Rows from block 12 of a small masked image model, named by matrix and row number. Rows with one number belong to one neuron. Each number is 128 + 24 x the weight over its row's rms, rounded and kept within 0 to 255. All counts start at 0. Numbers have three digits each.
Before each neuron's rows are labels from the 100 images, of 14976, where the neuron reaches its highest value: "responds to" is what is common among them; "patch colour" is the nearest of a few named colours to the mean colour under the peak. Only what is clearly more common there than usual is listed. The data: capsule endoscopy frames (Kvasir-Capsule).
# fc1: MLP up (model.blocks.12.mlp.fc1.weight, 768x192), inputs 0-191
# fc2: MLP down (model.blocks.12.mlp.fc2.weight, 192x768, transposed), outputs 0-191

responds to: finding: ileocecal valve
patch colour: black
fc1.490:117181106104086143124123128153144139111095126124168123100108137171098094113155109135123141117133127164118151119089126081133108110130122174151114128142127125117114116140127156108127093116161126145114145094110140129106103144120120153122136156159101140091105114113152142109182140172062138085120142135098140139110178155120150103137138147121124150128128109161117123110111122127077084144138138113118149103108132155107097125158177103150156187103117124157140109140118167160134169122153077121121149132133157128166148116111102102129142137137126136148093092143173082128054133112167104138
fc2.490:119095161120153124116086127089135165134169124136123158103105136083153162140110133133123113091178120130094142110153145139130121145125143110103141119103119154145144122144081115141097105137136165130153067120148121111107130122116118102108124098111125122180139140099133111131129139119171139154162129147163111115144100114093121164094140116137152111154139170072144135093143132126150125130112100166139047127172105082157099119125094139105092104158087125111103154144166107101132119132102155108117138124113078083113149116131144121090137103154114124105127155149095165150167119160116152130

responds to: finding: pylorus
patch colour: pink
fc1.261:126150125141113161100128124096137096103105122119137114072159167157122123152113176136174113142165139173122160129109113107142154099137134124146128139126085094089135113102185109125123134108136101131151147175087159135106120127108133100136133134104058147150157111142126151145135153108113119109160151114156141134115100131103145103153112132089106170097168109129135148118141152137120161124099111127116120158084133139131117135135139107177154134114163133096104086134138102138073140101147167115130129135105155083157149153152123174149173128105155164109144113124139157091148105112166095148
fc2.261:185140115121089097123141095083150150161099148103113150169097118098096125102162108114134129158125173100150118110177137162149079135151128132122122096140125135146104133143116103147098170087135134112115122128122150145131127153091086142166141158153136158098119138138103133154127143184106143135131100161117124130178145118104128162147138100133142139151156090125140164133118173109111114108089111158142104081133177144095110083141118132094143102115136122118122163118147132115123082091084073165128155109108120126153113105147143115126125138107136141106100095107142085134131151149100116111

responds to: finding: ileocecal valve
patch colour: black
fc1.553:110172099151163127135099144122156149159114155070116148146166116123114090116153103148124143092151178120136125157163098153162087111106087162123128123097152145128128141165153140134160159099160144166107151163134149118118143131133160096134148140124130109146111132138125138118115150120115151088109128098101153145151160143107093107129146144132144123098130124118130163173109154086101116129094128138105138098168123097156171130165123147145165092101099140161145105116118121158128114140166105141118152161086089133139137142128142130054121140119127152118167146153129078088092104106100127145
fc2.553:115130121148096150136143140116160097114177137148114126120152140119109113124123096120104127159142087141113116131059155082105109127139154139157124136172108132149116111060126128100065125155128122126133124108112107142091105138134121133112080108151113133133146125147132121131141133169127076185149118150121128139116103129184143181137139186194144160115135119158158126144110133156153145088162137129138126126123177137115153112112183074082124100143127126106128155124112123150127106138089139149099124145137166096105133143127154119167100151120163099139133104116146110140154129160150129112

responds to: finding: pylorus
patch colour: grey; pink
fc1.566:117190137153087158110143145094179123109125117136090138133164144106133117139147136085159073116137138159162151082085135134105128114083134148153162123205129143121156117108144120106142134105068138116135125125161132159092129115134130139119125127116112137186105138108103106157133136173144117137110127108114122127154154090101125144147164091127097107079132115134119119135161097073124093098123119165089130119103148119134121145097129107124147096132118068125128075146126102135141090097108131118143162113139140131135106139127143185107141122143140128116116161149163124108121105152096130114
fc2.566:150120078078114143103135116105126157102142107127129096080133134149167137108145129107123132103126111079065122139112129122111139126080168140140131110148106144101183176068072105176159130113117130131159122138104092148114109107120165161103133091132130163137143101160152123132117086154149036138127139167170126141146100156117170134135141157154107135130115107139175126113117156123126106126119108116136105141140130139140111170108135123132107146124134131100140148116126143158113144167151128119122096117158122107133139111135120140173097121133152123151099111175136102079140122140142137145

responds to: finding: blood fresh
patch colour: black
fc1.765:164159106090135098095075127135138095106116120100123097132139147114116102103164139102130131181128129128174132123158111154141110155139151145118120116171113118135101163121091139151119120137125147158084125154113122143140151133146116110143113157141133118132124100102131188096137131139094134115112160104184130162158105130136180131076141129079157102127134085116160113099107161159180140091131119139139121137123135136119120125179143142084110135158127107116171136124118087119104163099074121135067126169118155117097160129119123095142169118151156119144114129140106092143143140125172120127
fc2.765:101167109158133146167142135139150061159165145096127116144126121118147189113087141153124126105122134153123110142148128096115131107140105141086111161079124158118120139143172163126134129140093125112127139145143189112121124120113138172126109146100119086152170122163112121114172093114128142117137091127149140089164126144116105156128134148112153136142132145139150113118163135071153137118118118153135118112105132143181107172147079130136123171115108139119137103121143180116133099100120130148108119131151108092132163095109135149134145145152089103118148119097172174118087162073135133125

responds to: finding: ileocecal valve
patch colour: black
fc1.302:139140153094160119099158130146096145133151137165156126147114105116129094146172094111164092129159103130153114136093100112163146155107092149117147084143147122119132135128119110097075145083108105135094104119153141120122101130157120156177110131145131155148079117130134144136118099088164137169080112132143185116157091154128151097141144132095135114171109074071126134109135128139114146120098098111137129108127140127128141140146152138160152154088105163106115125169152145128155124124126070145131130150127147136107128136117126172129187126122157098098143123133111114078116130097101109098
fc2.302:129092149156112141141088132120146132150108195090117148156132109147123145133133141133116123114137119124109154114075127114102124106131117133134129147096155128088146126141125155101113153116100110119114074175124167092102145130123175145140116137105179156114151149129120149124146105147148142091145118127149089111105180116109168096152117131095096105130102129128097114126148107111098141124169115149131154119119137163135103144178145136174117125091115146093097171163143143152123084116073085166138143159107083102179101105136128114126155104107102119149167143142164141117093154140148122139

responds to: finding: foreign body
patch colour: pink; grey
fc1.446:118117158134066143134156137103169129108121149112157096127140124100122147148126119104113138130163089119124135134120142092092110132111112132165161148126134151114159181119140152117101147149128133147115079118101133122119125140081129090101125122141158116122095122082127127094156088126109116102124172135157135140106116139148156073116130072119112103143167098135168083131115171126115107152155120145137118169141126099117147165099114130124161148100081134137133153102128140071135146130098202161144131144121097122115087126117116106136111090122132150108140136172126112132160156088182157119
fc2.446:097161163144162123129126123092129132119115121134116100150103122159145110147129135129078089104096145139131142161095165132135142162149166135116126164128137146154142129137150154109147086154098121176190115098130174108109136108125139113149128148140133140149167151126104169145158109126132147093111095131100114104178169133073152172129085127106105125127095097145105136147173103087124108121114103102148099115164136180155116099113130146107133147121148141136177092130085136140082133116128141114121122132121115149140101121121125120178131135145106135115127116095084118100126093176104160094

responds to: finding: foreign body
patch colour: black
fc1.593:160137137153107103173110137136101136090123153136126111141102134084131139124129152148138142120114064112133123106168152100138098116178096155098138132149123117122178140121128136107098123096101089121112133108106096159123130122155170142088145163165110142154124167139166153143136124127114108129138172135163130099152140131115143126113144137135138129142143127150122173136130112138073171121134175142094107112102122152125103156139117110130143105114114141144157097178158145111096184119161141145090115129096101094145135172052132133139119119141158146091131148103116171150110100122166152166
fc2.593:133170096133166147080146132152120129140129102123075081072141114155151080112085133123130120145117147138144162147147125105120166119120164129144180145114166158101087154112126160112143103134134136133170117152140137110155133128142102114122140105147130137067135139150109116132125146084122129116106143124127143177149147115143144168145135107129155136122125120124131146144132131106151116113139116117175126142155118113140162163129131163136183151116125158101135168054106115159153111117129140126136118096143112156110130051142104111078105105167105083166107145120106126094119088139117134129

responds to: finding: blood fresh
patch colour: grey
fc1.28:117146131128112110133080109157129131143114179097106124157149092118113166113119129082145153133100143107113151129131124089107100115079113128138078195122122119156151165131145159115128125096134121097116117126152148105087146135103132141193111160127157093142115166135107139138115115138156155139117111136170118124139120125150124147128109124175103158128139138108142123082177137137152118104128134110121100089113138142098154140143159121092162174160150143161146096115163116148144122117153143110124143155082161083105124160148101164111127109117101137121119088102184175119109153108149131091
fc2.28:143101109156081125133118163150141104112146134124162143109158134133102134086182145128085155143090108126128119126149114125094134137127181142160115108144155142148140107153140135119150109104104153145148154119131159148162137137109119096071139112110132125112080165143123128132094141101172116087129123109081098139118116184132079091075140168117127121116092126149085133124108137111113091103155100142137115129160141117150143131151087148115151087139096131143120167143135153128126115105105133146121095133183134148108135164135104137119104163099194121121117090131098147104116143119075155123

responds to: finding: ileocecal valve
patch colour: black
fc1.529:189138080141172171082100115121140121140120146150110139115120102121122106116135134130103138145122165113214140127135113112090112148144143078154125119147146126107145155125109189140130140153131149100081115105133137151114097119152107090130086169113158152146146140096148109125159162114082109143110134120155164101137115164090159149142137113130136115069141126123092135107140154163164132130132112156112077104127134124096124105134158093115080143139155133098140131122129127115150143182145150153139107110092126113110131120116134140162152123130140127114135125149121147145063107098156154126
fc2.529:118104140126125102161162100123132151154127164153141113168137135086114137147097132097125114160098099148107138131154111141104147090126116147149090126122106094166137130091110104117103151094143090135173130174147118155172148133149146127136151158114122131123151142125110190096115071084132148113154166125109093133152146137092102115168152081126138145136120125093142152158111118153096144133167129118126146100098129145145132130135101130131158143137135120166106094131140117153112149105109117184101145097159173124074136114119115144059128166102109114120146172119128149126143168147124139164

responds to: finding: pylorus
patch colour: grey
fc1.212:139112130090120134145135072085123147152099138160107139125148104119137143169175126121149106070124118078148117130158108070155111119139151105142140158115138151131161098161103162150119115117137118139168123151145094156162113172079106096090142154097160138162125133140173142143137106164144094169168136113136110157144101159154123137094126146143129139139103173099100116142125108128114181116118120103155104150144119096129116156092141113130085109102112110107148128130126123123114089092146145133085123168124115131168105151118127131124142081124145149103098160157100134138157155097134113131
fc2.212:116140151116111112130128138082194081096125130106119086158140137132098117154128144130108140106111117100117081099134105156172154139097110094092126108135125121137136144120154101082140115157143173121085110114097149127125132109164172126146124105097163114149113128138099131128137094193127122096157131144137105136121116142120117136120126154166170101128102095132128140144127140149141118184149129128159147082137089104114169090113140148170161164141133129144142137137129136113166160127166129138109124129130134151095136127113128141128137098151125124148209127100139187128141101085133076123

responds to: finding: blood fresh
patch colour: pink
fc1.72:135146126116101133134157143138124140131160176157097116155174130138140133150135133127077152140140107134125119141121096110124116114150103170134131141108141103122110084165139128086144131132080109087125146118139149189152183161121152175131125168184123148108131139149116161132118117102176111103119130181102142100111122130129162168155102136111136144098140151099133093107114160135121091100115086126119135151145167097157151104152096135154114148084118116160170142081097103133107151132116153093154083123115145115124111095135126135093125141120149165139109092130149133075131144158152112134
fc2.72:184124191148101151107115108110137115138089117098134126131108100133125111112130143113147118114135094127140133115119113180140171127102096121126117152090107121085164156120128150147136154101093164115127110132144138117118130094179127107118142100106147126122167095154129133145149135138107110108153168061159180135075109109116070116124139115116143177078146132121170129128151118112130142150112165099184120113144111133155081118113131080138175113106129149096097106137144133124103153129149162170090118151143119139120111149147138163140149142139121138081149151115153141151134146146120152115

responds to: finding: ileocecal valve
patch colour: black
fc1.272:083177133079123096164110133085147135119166123117112132137099146147126131131147151153128160139151123123135127127130097136137101066157149109166139142163124102154163107118097149141100106193120124094089107119121156116139105146082166109131117113126136124095142146137122145144113093136128089128128109148149150146142134136107116144137127151112080077132147146139126138146110110104098143131099131084110107085126130146135124134118161142120172134124132117121156112131152141122122127105077119086143179074136109142075160119097100118155160111135151114143124111124134149098142159129070055162
fc2.272:138108085164137161103120175147088140134125156150144136138101061100145132118107148127122125134093103109106122122134125116132157170134127116122142124091114139081107123163153117114152155109141117169213134124134114101131150121180127119150129126117098162129105107143139107159141175115125150126152158075144115117141094160101141062090129125125114140147158138107139133132128171137137113099145135158171154128175120103129141120133114098147110106117100154150116128119138100118129152134124178107133093164124134185141121090177139138112080135125118119114113142112128087109159084139137165119

responds to: finding: ileocecal valve
patch colour: black
fc1.753:191112124083156165098099114123109136175106134137114133159113165111119142133138141128135073108157121105135116125102152086102117115146153149113107129124115132148130098094127134153110132140164117136101149067100143135158099122116128153144125167162126127091205141113121145149118141187102146140122135096141118109134145127084156111177152103138166114163101096161169125129149122074095126124148148091174118132125171123143096098120120088160137111112144086116089104124148159109149127157126130160126101126155150103117120125095123129090130139149141129150158125137128132152082155127138127119
fc2.753:090108147183129089134202103103144160140136137093136107140139146149112111112161133158122112152118128138132171155099106150101123090110140125132139143107152087127154135125104116087108135120117101147102111190140082110104160093107125097128119151138112097104074115135140119132147135119153173126112142123099109139104115125123140121104120141129087134098115155155133142128161129192139145118130111114102119145093126162107165141107147111162102147127152130168183181127107097152111167149172150139070121125097160140154123156168130122142126158131120082135110108107132090155136135127127127137

responds to: finding: pylorus
patch colour: pink
fc1.347:119153119134131114155130154172127163084110143101132146135165121145122151115155128141123120107127200129106134148118141124152138095183086144151126125132106102107076138082142141108132157148153138097141114150103110090159146107098150120174137127126131084117111133100135145163139152170094144124090136109098124097066116138116159079136165157150121100152114111063117140124097151139154118101087127138149155148147137161116137101162127086153124126096091130117115167131151096105113130129156109152155141119094117104103152144124121142127086137105107112157116157119164131079140102149131133108
fc2.347:119077142141111129097112096096148123136150123127110160140095133122100123161097151100120161087151118122121135127136155117134120087128142114140139139113129163105172176075153075130132147103116100123138149091138119165099144121128148167104113133171155147118134088153200093183155134159129150130118106173158137115148132122142095114133095121154151173170158136170132190096097119123109108092112122140153123111118111132147138094127137152124115125167135140116100086141079143109115118108123127142136147125112120118157133150137083073124144148117110117102135130167141135130116100110137171159

responds to: finding: blood fresh
patch colour: grey
fc1.634:135099126147106129139134115115101172094120110163114133147151145124128154079180120128117168141142096078132131129128125093123162144133132096105099109133141143116124139122119086105110100131090099103098128096108149150126136177130121108123122152149146139146143132097123125144208117120134084102155149110091124119107126123152116114098115130114140120096140146111143142110124159163182123109167126183137148159128116135154095127126136121081107184136146142127183126113138103118118158158119158119137135155143154104100133075152082165113116110080133143153124130148181070114125127124082110122
fc2.634:118131118124129137125119153123130134148114085103158143174155165094104099126138131161124161125147166093147136116163134145106142155100119101192135116092161088122138123154105212141137113160152156139142135116124140072091124108093163115123128143114147120100083144155110127172121126128124139127108093151142140121078125060113140134131111125098125133110129077104119127146102099135091110163109115173151094117152167097106142144130096154086110095156102143113123129160118152143139104074115128099182109138162124137159139122122100098119142161131114120117139118126119120142147148136126159119

responds to: finding: ileocecal valve
patch colour: black
fc1.527:123144105101151167132110130141111134124107141158141142111149149124115113143111135157153148073078069147150113155103118152114060086122182153105056115112144093136110111129108116141137109194133100145109124147139139119146124127152151115131107164127101180106128081137112135164097142142108115109163157104129092162146125122121111138165141155130138117100094118169085130108133158124123120139149134129164142158141138132136131156102170124093092118092145150127152143071130128166129174138140135132128136159134100130123118130142123091138090157127123127141160143118140120128147091165142080150
fc2.527:137111160119125152154112116108112160058171114104109148104121134105124159115153129125134132193179204130119113071167127119113181179112099117136162113129110168157136116129132161125107160090120142098118122123132135121080101104116066134120129083102127083087128138130134119115143116109132125145088149101123164125114119114136160133142137153141123129127139115150168107126141081104138157156105106098085119116141117129115113132175098158178164142137114100118117139142106125131107160152132149141114162145141142118151128130110146122172136103143139138119109119129134130103116161108149182131

responds to: finding: foreign body
patch colour: black
fc1.351:134113131127110123128132137103136121109111147177136130097117157099122120077135128154145126156155151135109167082144098113123126114173109083129135114153154096159141143135130107137128148119131161139117111165132123110084157108157127126113092153148096080112123141082124138148136120118086140124129129133135133099114142102166161091122109133167135158103144119108160141139060154129112143112101186120110115164149111093132165105107141142124115146133164084125128140114124120102082162114103128129037149074103111115108111129124118169135145114093122137132149119133206148162125115154119116140
fc2.351:174147081124171114126150117145113141133166075151114127125176136130144148133188155096124130137122109098154138105101126124095120120124149125136125160109165137095185146106190137122158104140173138133142158143111133160182180158142109100138123121086144153111170179121115168143133112121152116123163155111141161104097141113090145111126131076120129095104100110110118158135163132111128125149116092145166134122106149121161144103138127125128117127165154108131128115135145125159151111135107147163172073168117161121122172106175132127120114133113127109155114128100111143112112146106120118110

responds to: finding: ileocecal valve
patch colour: black
fc1.648:186116120133143152145154160130145148077177115107149139136114145133092111118132113141118121100140139136133110124144111114136123136105139112141135154169097105122086137112124107114113128150121108129147152127148117136181098127114130107216109143148136107122133113161080133127139126117148129105142149130090072119098066132110115148116162156112173144117138086166177154124138089121158093109133181129079137142144131113121082138188101136140134183150110126129134142135136095118146123122112126167126131089110111113093146127127094123157146106132127102099124125082168124164126163134138089140
fc2.648:112130141167120097166147159142136087152091121143069133136095127141168128098142146117132113174145128116093123134180146125126119159166101125168165156119127186155116140144151132129144102081157121131138122154083125153144132133113110123100149119140110142138094132117123099103123106107135184141124115125154180150169167096123106146123118114140164117127156071159145111076110132114088124157073091115155121133125160137118130109074162151136109113113138145126101106114097125129113121131122102107153109056144154134124121134140130155135125110162136165161117123149108126077117140103114124131

responds to: finding: blood fresh
patch colour: black
fc1.715:108140120125119178151146117129135166129094098084120101178119102097168107133141113157154154129112090135151102140105150126120091098117100127150150125100129121085100117137098106116114103112112150122138132129125114123141168090107090125167143098116124194121114141106149118087144135098114131114074151126110095150087109100142159087181134118145153153116130146110125126125091113138089118164128121111185077128130172156148087152133123111110128139144096124154140122110122088114109108080131124110124105102128116137117162096125102120138188141107127164153152090137132172131134120132099126169
fc2.715:102146181143107157128144113143196129097099128110107167128116166145112167111105110103065123123132092131123111108128143120106170176113120142125073100142116105119109118144143101124139156131124144090135101181123128164108132136139113135117133153153172118141150132116151093131102111106099115112124121132135190157131154112119093169087160111134153128137099132092129109159111133141139158145136116156159104120140108139086150151112094118136152113138077101148156139105154166129145143134101094133146169103146131120135110159115105154081138112089085125113111125122157131127109136122190084119

responds to: finding: ileocecal valve
patch colour: black
fc1.229:130102140135100085103148101141094131131104157146107189110131103113112134139178085133138161098139126117136075113108108115093089132131155135099124114159125134113154110161162151161144109134141111154099110143171117197110154133132133137092132114127143126130092106138125177094142184180147149165138104075113115101096111115092119107129156149155142127135144138140144121151135149148129152119115142111121101101141125104117130120112131097134094104092118085098168091107116143127122114109099156171117106137187163156139116110089113138150152125132133105105142170081117104109150139115106130108
fc2.229:121171120122072163113139104143136083115122091130148112137167080098090114092120106138113085107166130123136119142150129149129111129127122108116113125137132151109112144135104161118111126138110144132148129108066154109139138169173131093143127130117091136112145122155119111122097109129130043133118150122169148153114131101076115138179111139135131163139177137133107123170101136118134095153164139083130147148156112134139164128176157078166111113165149121151106141150161127118138156128158128124141140128127115164087120138176132125117143156126172144156123135159138124084111130113174162141

responds to: finding: pylorus
patch colour: black
fc1.289:143143130082144098122119074107096193093109125164154113130127172171160139140138124140137113136086108114141091165149099138118103144138148090143124153130142115134088165137121129096151048139128123114132134106106127155163113141134115111148098138113125100094131152142124148123065105113102164133121172101114126104144126091130150135126122108111127090127126124103125119148105131105147081145097145147174137090121177094132167112128125150115069104111154114153120169133118136123101082111159133138143111168103079107106116131112127099137137118161089163126131145150114152132141147104119142109
fc2.289:136149128149132109120157103126143126140117117131077117104132126158087111151137154146134130119133160173119116122110092075154167125169088139114165129104124117118133108102150118163115114122157173181112099139148128117122168112078136103118120137093152122149115098092087123136126111125112139109135154124157139137148083092140135113065132111111147134096134095091098115105149086182111101125195149128102131128162090086133147148102132163157121156117110135117125141138130153115160112118182086124142134127128090146133095123157137120141130149130151117099112104149063122112138128128154113077

responds to: finding: ileocecal valve
patch colour: orange; pink
fc1.488:114140162105085174146138134145131122163112116118161097123129145112083105137101116156146140125139112101126187067092125130195124093115120141155152123138138120101131175160137152139151115171139136092133170140123133206123111097150138132119119131091144131135112124124108134136134148108148108128113110125099104105127112158107143139174130117109144149147184100155109138147149151148165145147124108129061123126108114127133153103163142144165118091137130115084129153093099152141143098113123112119148127093124131148109157125178124126080129177097127157097142115132107119096122138139155079138
fc2.488:151109141159132108150124151131119116114124146120171150081121143109152118108120139105148115120098118131159103112145135120128115129124108119108119145103151169168101161132124134110178149100191134133148135124174178101146121098147101137120107147117148132079121127129106154144134098119114159149145140167130166104148126122112105148103137083121090109173095173102155119139139100131113166097147168133153154138147152117111145137122122117107099131144095100082165139162137152119125168099129184098152172117096114146092125132124097151103130122113088086127093125075102122145097091105089130169

responds to: finding: foreign body
patch colour: pink
fc1.173:129164101130149131119139144127145100125109134160137124171166153119153107123147106119136132138129089172144140138081103137096139162131127137146116136138095119131159139126127111161108079109121128079110124112159098181148069078112172161140123102140106102133129193180119111162124129137138138090130103115134111111110156104152155150172132155116099109098137106149121131094102096110085059112150119133159119113153119092120125128134117119130156084147134145106125133156103145076094148164173137098119149136137124122105119143150146146151116160125153154094122128147098164119136170107157114144
fc2.173:111120141156120114127146116144093128143118144061154120134140106141082145168097105154113139070063190130089149133123134123170100138110122116117150120154125113116121125119134106115139121140169165119168111189095094128180154117156152121145120132079133142147159114117115166076127111091142115130150096125128134153121128111123130171149143134109121174133103157128119118118144165135117140106110159106110128144099120124161128125118135192126133133141096094170098111121122137138143156105110112152157148115157152104131112085133125133118138125158089083119122120095147118110066116089121144113

responds to: finding: ileocecal valve
patch colour: pink
fc1.669:139092121098082108112201103142106099086131142128171128130096140150135132134099182069143166143170146105144149132127138076100118141111150158128149098119149159120105161161111128169093125125149113162137119122080104135077148147115136140092128117168116124150124146163123139156100095124093133145110140098086114145152140136116119123124142072138106129129140135121114114068078150109151126130116143141161104125133096151162132103143143107127123139178141122117127139094109099153118148180141097118154109097141158089117121128172154121121109125110123129146101145171129131122112136118120138167
fc2.669:118134140149150154141082136160143108115130082104119113104120127115131146142137070130118080135104102146129102131120152131159094105154141131117120139129078120128160086169144167079164119129101143124128141157167135158198118084092143112160148119071118124096145138120140132135158195146132176108140109167135103071094161097127137120152134112121106085095150115133137142148126106128112117154179110129129154155128148110082101145118117153144147156135110130126161128134121154123092144118072141138142122159120122128131143113126116100122122115146114087138130136082094145132147134146084145105

responds to: finding: ileocecal valve
patch colour: black
fc1.702:125176114134120137139133149114078177126132152112110095117140092130141121177126117178123095110147165118121121145141084134134089111135140126085103129109156131094136133092112096091122122113078115153112145112150128158075120112140147139130123187132123141126127138106118132156152182149172130149115111124118140130144124147149095100103100132147131143123137092148146120146159085178117146116138161095137112147097156090137102142126141152144136150116120172145128132108088154124109172114107147135109100128095140150153112101128124145101130188105145201113128187103125141089126145122171128153
fc2.702:150122144148113124152122171116140096132104100123158133122154118092118088078148135110158124089118117104142106139133135134113116140087159103113133125170100135123131114162168148132125133112163109105138146100105115084144178143128135103116130099097120152151143112150161175101152085104101107124123131178130166128134150103166135164145095115122151064090135183097120123132112120094106094142104122142133136104174142101156117123117131104153137131147130136130153156151108097095117135106128121138147109095151117096115133068155126146153121117134115110169129200168083119140162120099116143166

responds to: finding: foreign body
patch colour: yellow; orange
fc1.586:141141147109143126144101150119171143158160152101112140131134187088154153103110126122183150115176104101157145093138137141166123130129122190127135131118092139097126117136159143108149155148138158138106118069129089136098107163141122137152097119138127095154165147094116106144107091105091110157148074129105106143093167108111093120127186145116115097142096129186099105116110123144132144133105100128147150140132162166109110074129141117159128137122108137136112148102121112115131114142106146097154141119127161137155127134175170166109126090095139140153132158135149109155109144134142145106
fc2.586:215131133113135123106086154104126135131168138126122148139126062146118117113087106129072135125107115096144141130139128171084157118153102128151177120150148066110118169138132102150081161103119150150134119129126126159123114082138128169125154157132113132088112138156127125108137135138128129115109165113128140144157175126112160159108106118140127119134139132148134140128113107098167147103149117108115133100108120116153078155132147180167147134133126166115139096112114092168109114121113131134117068132136130137161141142115136093163144123112096102128136103105117120086170132071119124162

responds to: finding: pylorus
patch colour: grey; pink
fc1.642:098110165133123135164143112166131147101139157166141120158160126121132107121183131125126176117150164138139105161119152140148154133115078183115099121107137152116107130146139144107100110142133143156125126092088095097096167084125100107121112091136142095131114134145165115151185126139131116122122150087133108076126133155139166131141174144132103128132118116142137117156143141148119087116132132134125125157076113164100119184145080165123107155122120108155188120165164132133136150117170134154131086129109131103127158143140080155091139110130102122124117180161138111128111129121105149112
fc2.642:165142161157155150115119128137139118137126095174144145159090159162143116157127178130149112131138098161141158117090089188137132120111123095126143142112165103102094096136174076118150076132142115145141105150176133169114117164127139098144122108098140121099148094117093118150097107111123161129104119129105124123142101161084122093101155099109123147147106207141132119169121128158169126158094147157136110108123113156137129106131162128111139111144156111121110103146126131121166098139122162134109171123103135141127138115100128139147153146134138099151131079116114150156146087096147143113

responds to: finding: ileocecal valve
patch colour: orange
fc1.4:138135139108107117182167127148121098059169151101088141130105098116106136151104144104135114183125064106111135084115090170146102134153153145148131156123093132121079107121117076100122075089159132128180113141121148105137157139142143112110097143132135126177152144125136154117146173153142123115100151163097106097146123084124150133148139128129121142142150129128142116152101156100118154133154140107106128124165164134166120128145136134116143104122106163147100136081126100132114114105130129143127128113106135139144138084145070120135148138148179163142091112103115140113162137136133156152
fc2.4:163089142136129121083128123094140183141096130165145142096174144128157096108143127139138128113106125117163107130161145102108114102130072131135105096100154128170175176116092168073128126138119117148121120103126128164142103130114117128104119153132119110084155113112124119132115110087128127148134157095145140123126159166142158104099124122134154143150119155114154116140134107105121157155099126111115120156058110145133108133070109123116126158089155120124135080142069132109139135146107078115127106162180149137126104089124118122140131107146093089123162122142106132076145115143150097116

responds to: finding: ileocecal valve
patch colour: black
fc1.227:121150165118154117146122132129104140107141126153162136165137130120117141152095100174141099122171118139172150141117111107119150146136133103119145135198125150111159102126105130129120121112107165152105113096173086111152088124181158130195118121141140113058117174105150124137130118148126140137126078139109106132121134160149104173143129163083159127144120165137147155163111109130101151124111152107116096136122108075110123126126136164115135133107153104116145129171076164138175109117119114122108161124140129089103147140121136110151159111134112108120154122127129099116118074129155091083
fc2.227:123100113134097105060098144118165127182126099106112127123124143119148142115130146135109126157115116107120124155157161143117122121151098157123119124119114109142073112122133117122159134153141094112159132167114112120131154088092169086098148121106130114086117118151093170112125135130171085120132135118147103156089152108109124116129136160153113131168115120148121075124151153135106092187170087143107102128133108167124112148139132190133131124165134127101103122122115144136120134161110108145136109149123092163151195130100126148148122121126126076090109128175152170112132154168121156140