config.yaml
dataset: "capsule endoscopy frames (Kvasir-Capsule)"
translate: 0.12
method: "simmim"
loss: "l1"
mlp_ratio: 4
bias: "all"
patch_size: [2, 2]
lr: 0.0025
beta1: 0.95
max_precond_dim: 1024
steps: 7600
final_lr_fraction: 0.01
weight_decay: 0.07
Rows from block 8 of a small masked image model, named by matrix and row number. Rows with one number belong to one neuron. Each number is 128 + 32 x the weight over its row's rms, rounded and kept within 0 to 255. All counts start at 0. Numbers have three digits each. After the name is the row's rms in percent of the matrix's.
Before each neuron's rows are labels from the 100 images, of 14976, where the neuron reaches its highest value: "responds to" is what is common among them. Only what is clearly more common there than usual is listed. The data: capsule endoscopy frames (Kvasir-Capsule).
# fc1: MLP up (model.blocks.8.mlp.fc1.weight, 384x96), inputs 0-95
# fc2: MLP down (model.blocks.8.mlp.fc2.weight, 96x384, transposed), outputs 0-95

responds to: finding: ileocecal valve
fc1.139 151:144151170116114138160161108145130164058121063078131109097130178152121148145154197124157081125142112148090177120184147154145105121134040118145125088169153136084107152096092169138169163122128106104160095155044138126163072147144116173112104119101056107132138149075180157094144120135125128129
fc2.139 120:145137077136162142118127127166111131047136081139085119072147123167147155127130166097167146043127141109158188158139107125174084113098138113128158076070176149158129149131088126155162115167096109112137128103104133122153029182105085135073131151116124134100064132134119173154090161147122126172

responds to: finding: blood fresh
fc1.244 093:120119108156127149136148156112097161162129107130116186120121149108173147160128079110125142088059206131157169137149165129152052091109091129162130145124142048167148128130108126138109060164122095198102082121129111112115122101110198069081132072156094107115189139142199143115150136127109137136
fc2.244 076:097128171111149137126132089159104049138075135115164126188142116143113087095109149141150087142164115116139141126171090097079142163144123159109106131154114150103160153159105130121109158111151144075160123166108133133056146101122137123132216205132159181128082148112084103122052078128201130177

responds to: finding: blood fresh
fc1.86 094:106084082101145098188156078073133113148127185132095174135096168114147096143113161168118162106112149156101132122145160097080100131125150106075150117165158099151159118155142148111153126096144073154097114141108154144082137194094068176106074112119181111085125101149176074149106081179129196117
fc2.86 102:126112150175102077128139126110149138106200156195158140179098128116137124090161084087113122107145169110090087095133096126092081141084150179122100171108090120147057099161164098141142194157117054126142127151153122142113153116175098126107166085120132107094178185140117141115086159093109087071

responds to: finding: ileocecal valve
fc1.240 113:162098114116143098128183128086116152158144136118093078126148154105159142094150131163161033169146146122119162142100167107163117092198117100102094150111045121124100159099109123141082077139143125161114139169150084074140124170162179153120109173177132111085160137099139119072095154123183193129
fc2.240 106:123093148132092137093111132149126154128183157170098096182125135143136126120103101033119113137136156100099128101131167101123086127192117079145118126082172143139119077139136101150110105108120140158120125122130137170123130151085159157149096157041136031158161096108121120069134222179155141160

responds to: finding: ileocecal valve
fc1.311 108:146110118061145177163129150167103059109157119218181124109115122147087107095084098139133107097158107114130107099132138147168104120121130101196108155148103146154127165098109085051088144186138082142127203154172186147159086122151116091151103148114125119071100158126140127126106100084141120167
fc2.311 110:141116135126128116055125077132179140150163166119072165140156091112069117105144100116089152082078125124147148097129147105162109141143098104128178090162122163099124073119100133146084131144069112144121137172145193182126045106187115131100069091176128157118166128119171148168169117096072130113

responds to: finding: ileocecal valve
fc1.284 086:147165153151183113115096144119173117210142121099132108183116160109127063156114116142125128085150101143127108092075097142144096133152122126064133042191114112102157159112099165123145126039144130063103091168159138130103102116156180085125122148161128131175113130157102144140078143107152193131
fc2.284 094:121115090125126119124166108128099137058100125124140092100147154164066127175152227140140100131114177130126164202114144157137127138079126152146131138114158139142176168122085133136058101120110168110136173110130080078153096125182128155166086082122171154079159125122185095096101164114146062104

responds to: finding: blood fresh
fc1.376 089:138103139093099091127132123094144144036129118081165135109122107167152091142111171098142186133169106119170123116143113151156060129147140135181107157105125209116142181121125163120202097164168124117098048190131137167131124133143103149144129098160081099121139112088159104165123081193117168114
fc2.376 099:141130163086160101142132180154105140124125079075143101160109094186082117104122080108123182165176149095093116090136110128160113143132171077166077125097113126165103111144117118171111151135104076127202104161132112128096115109144106153153098038145121120022147170159119179128131112103112159160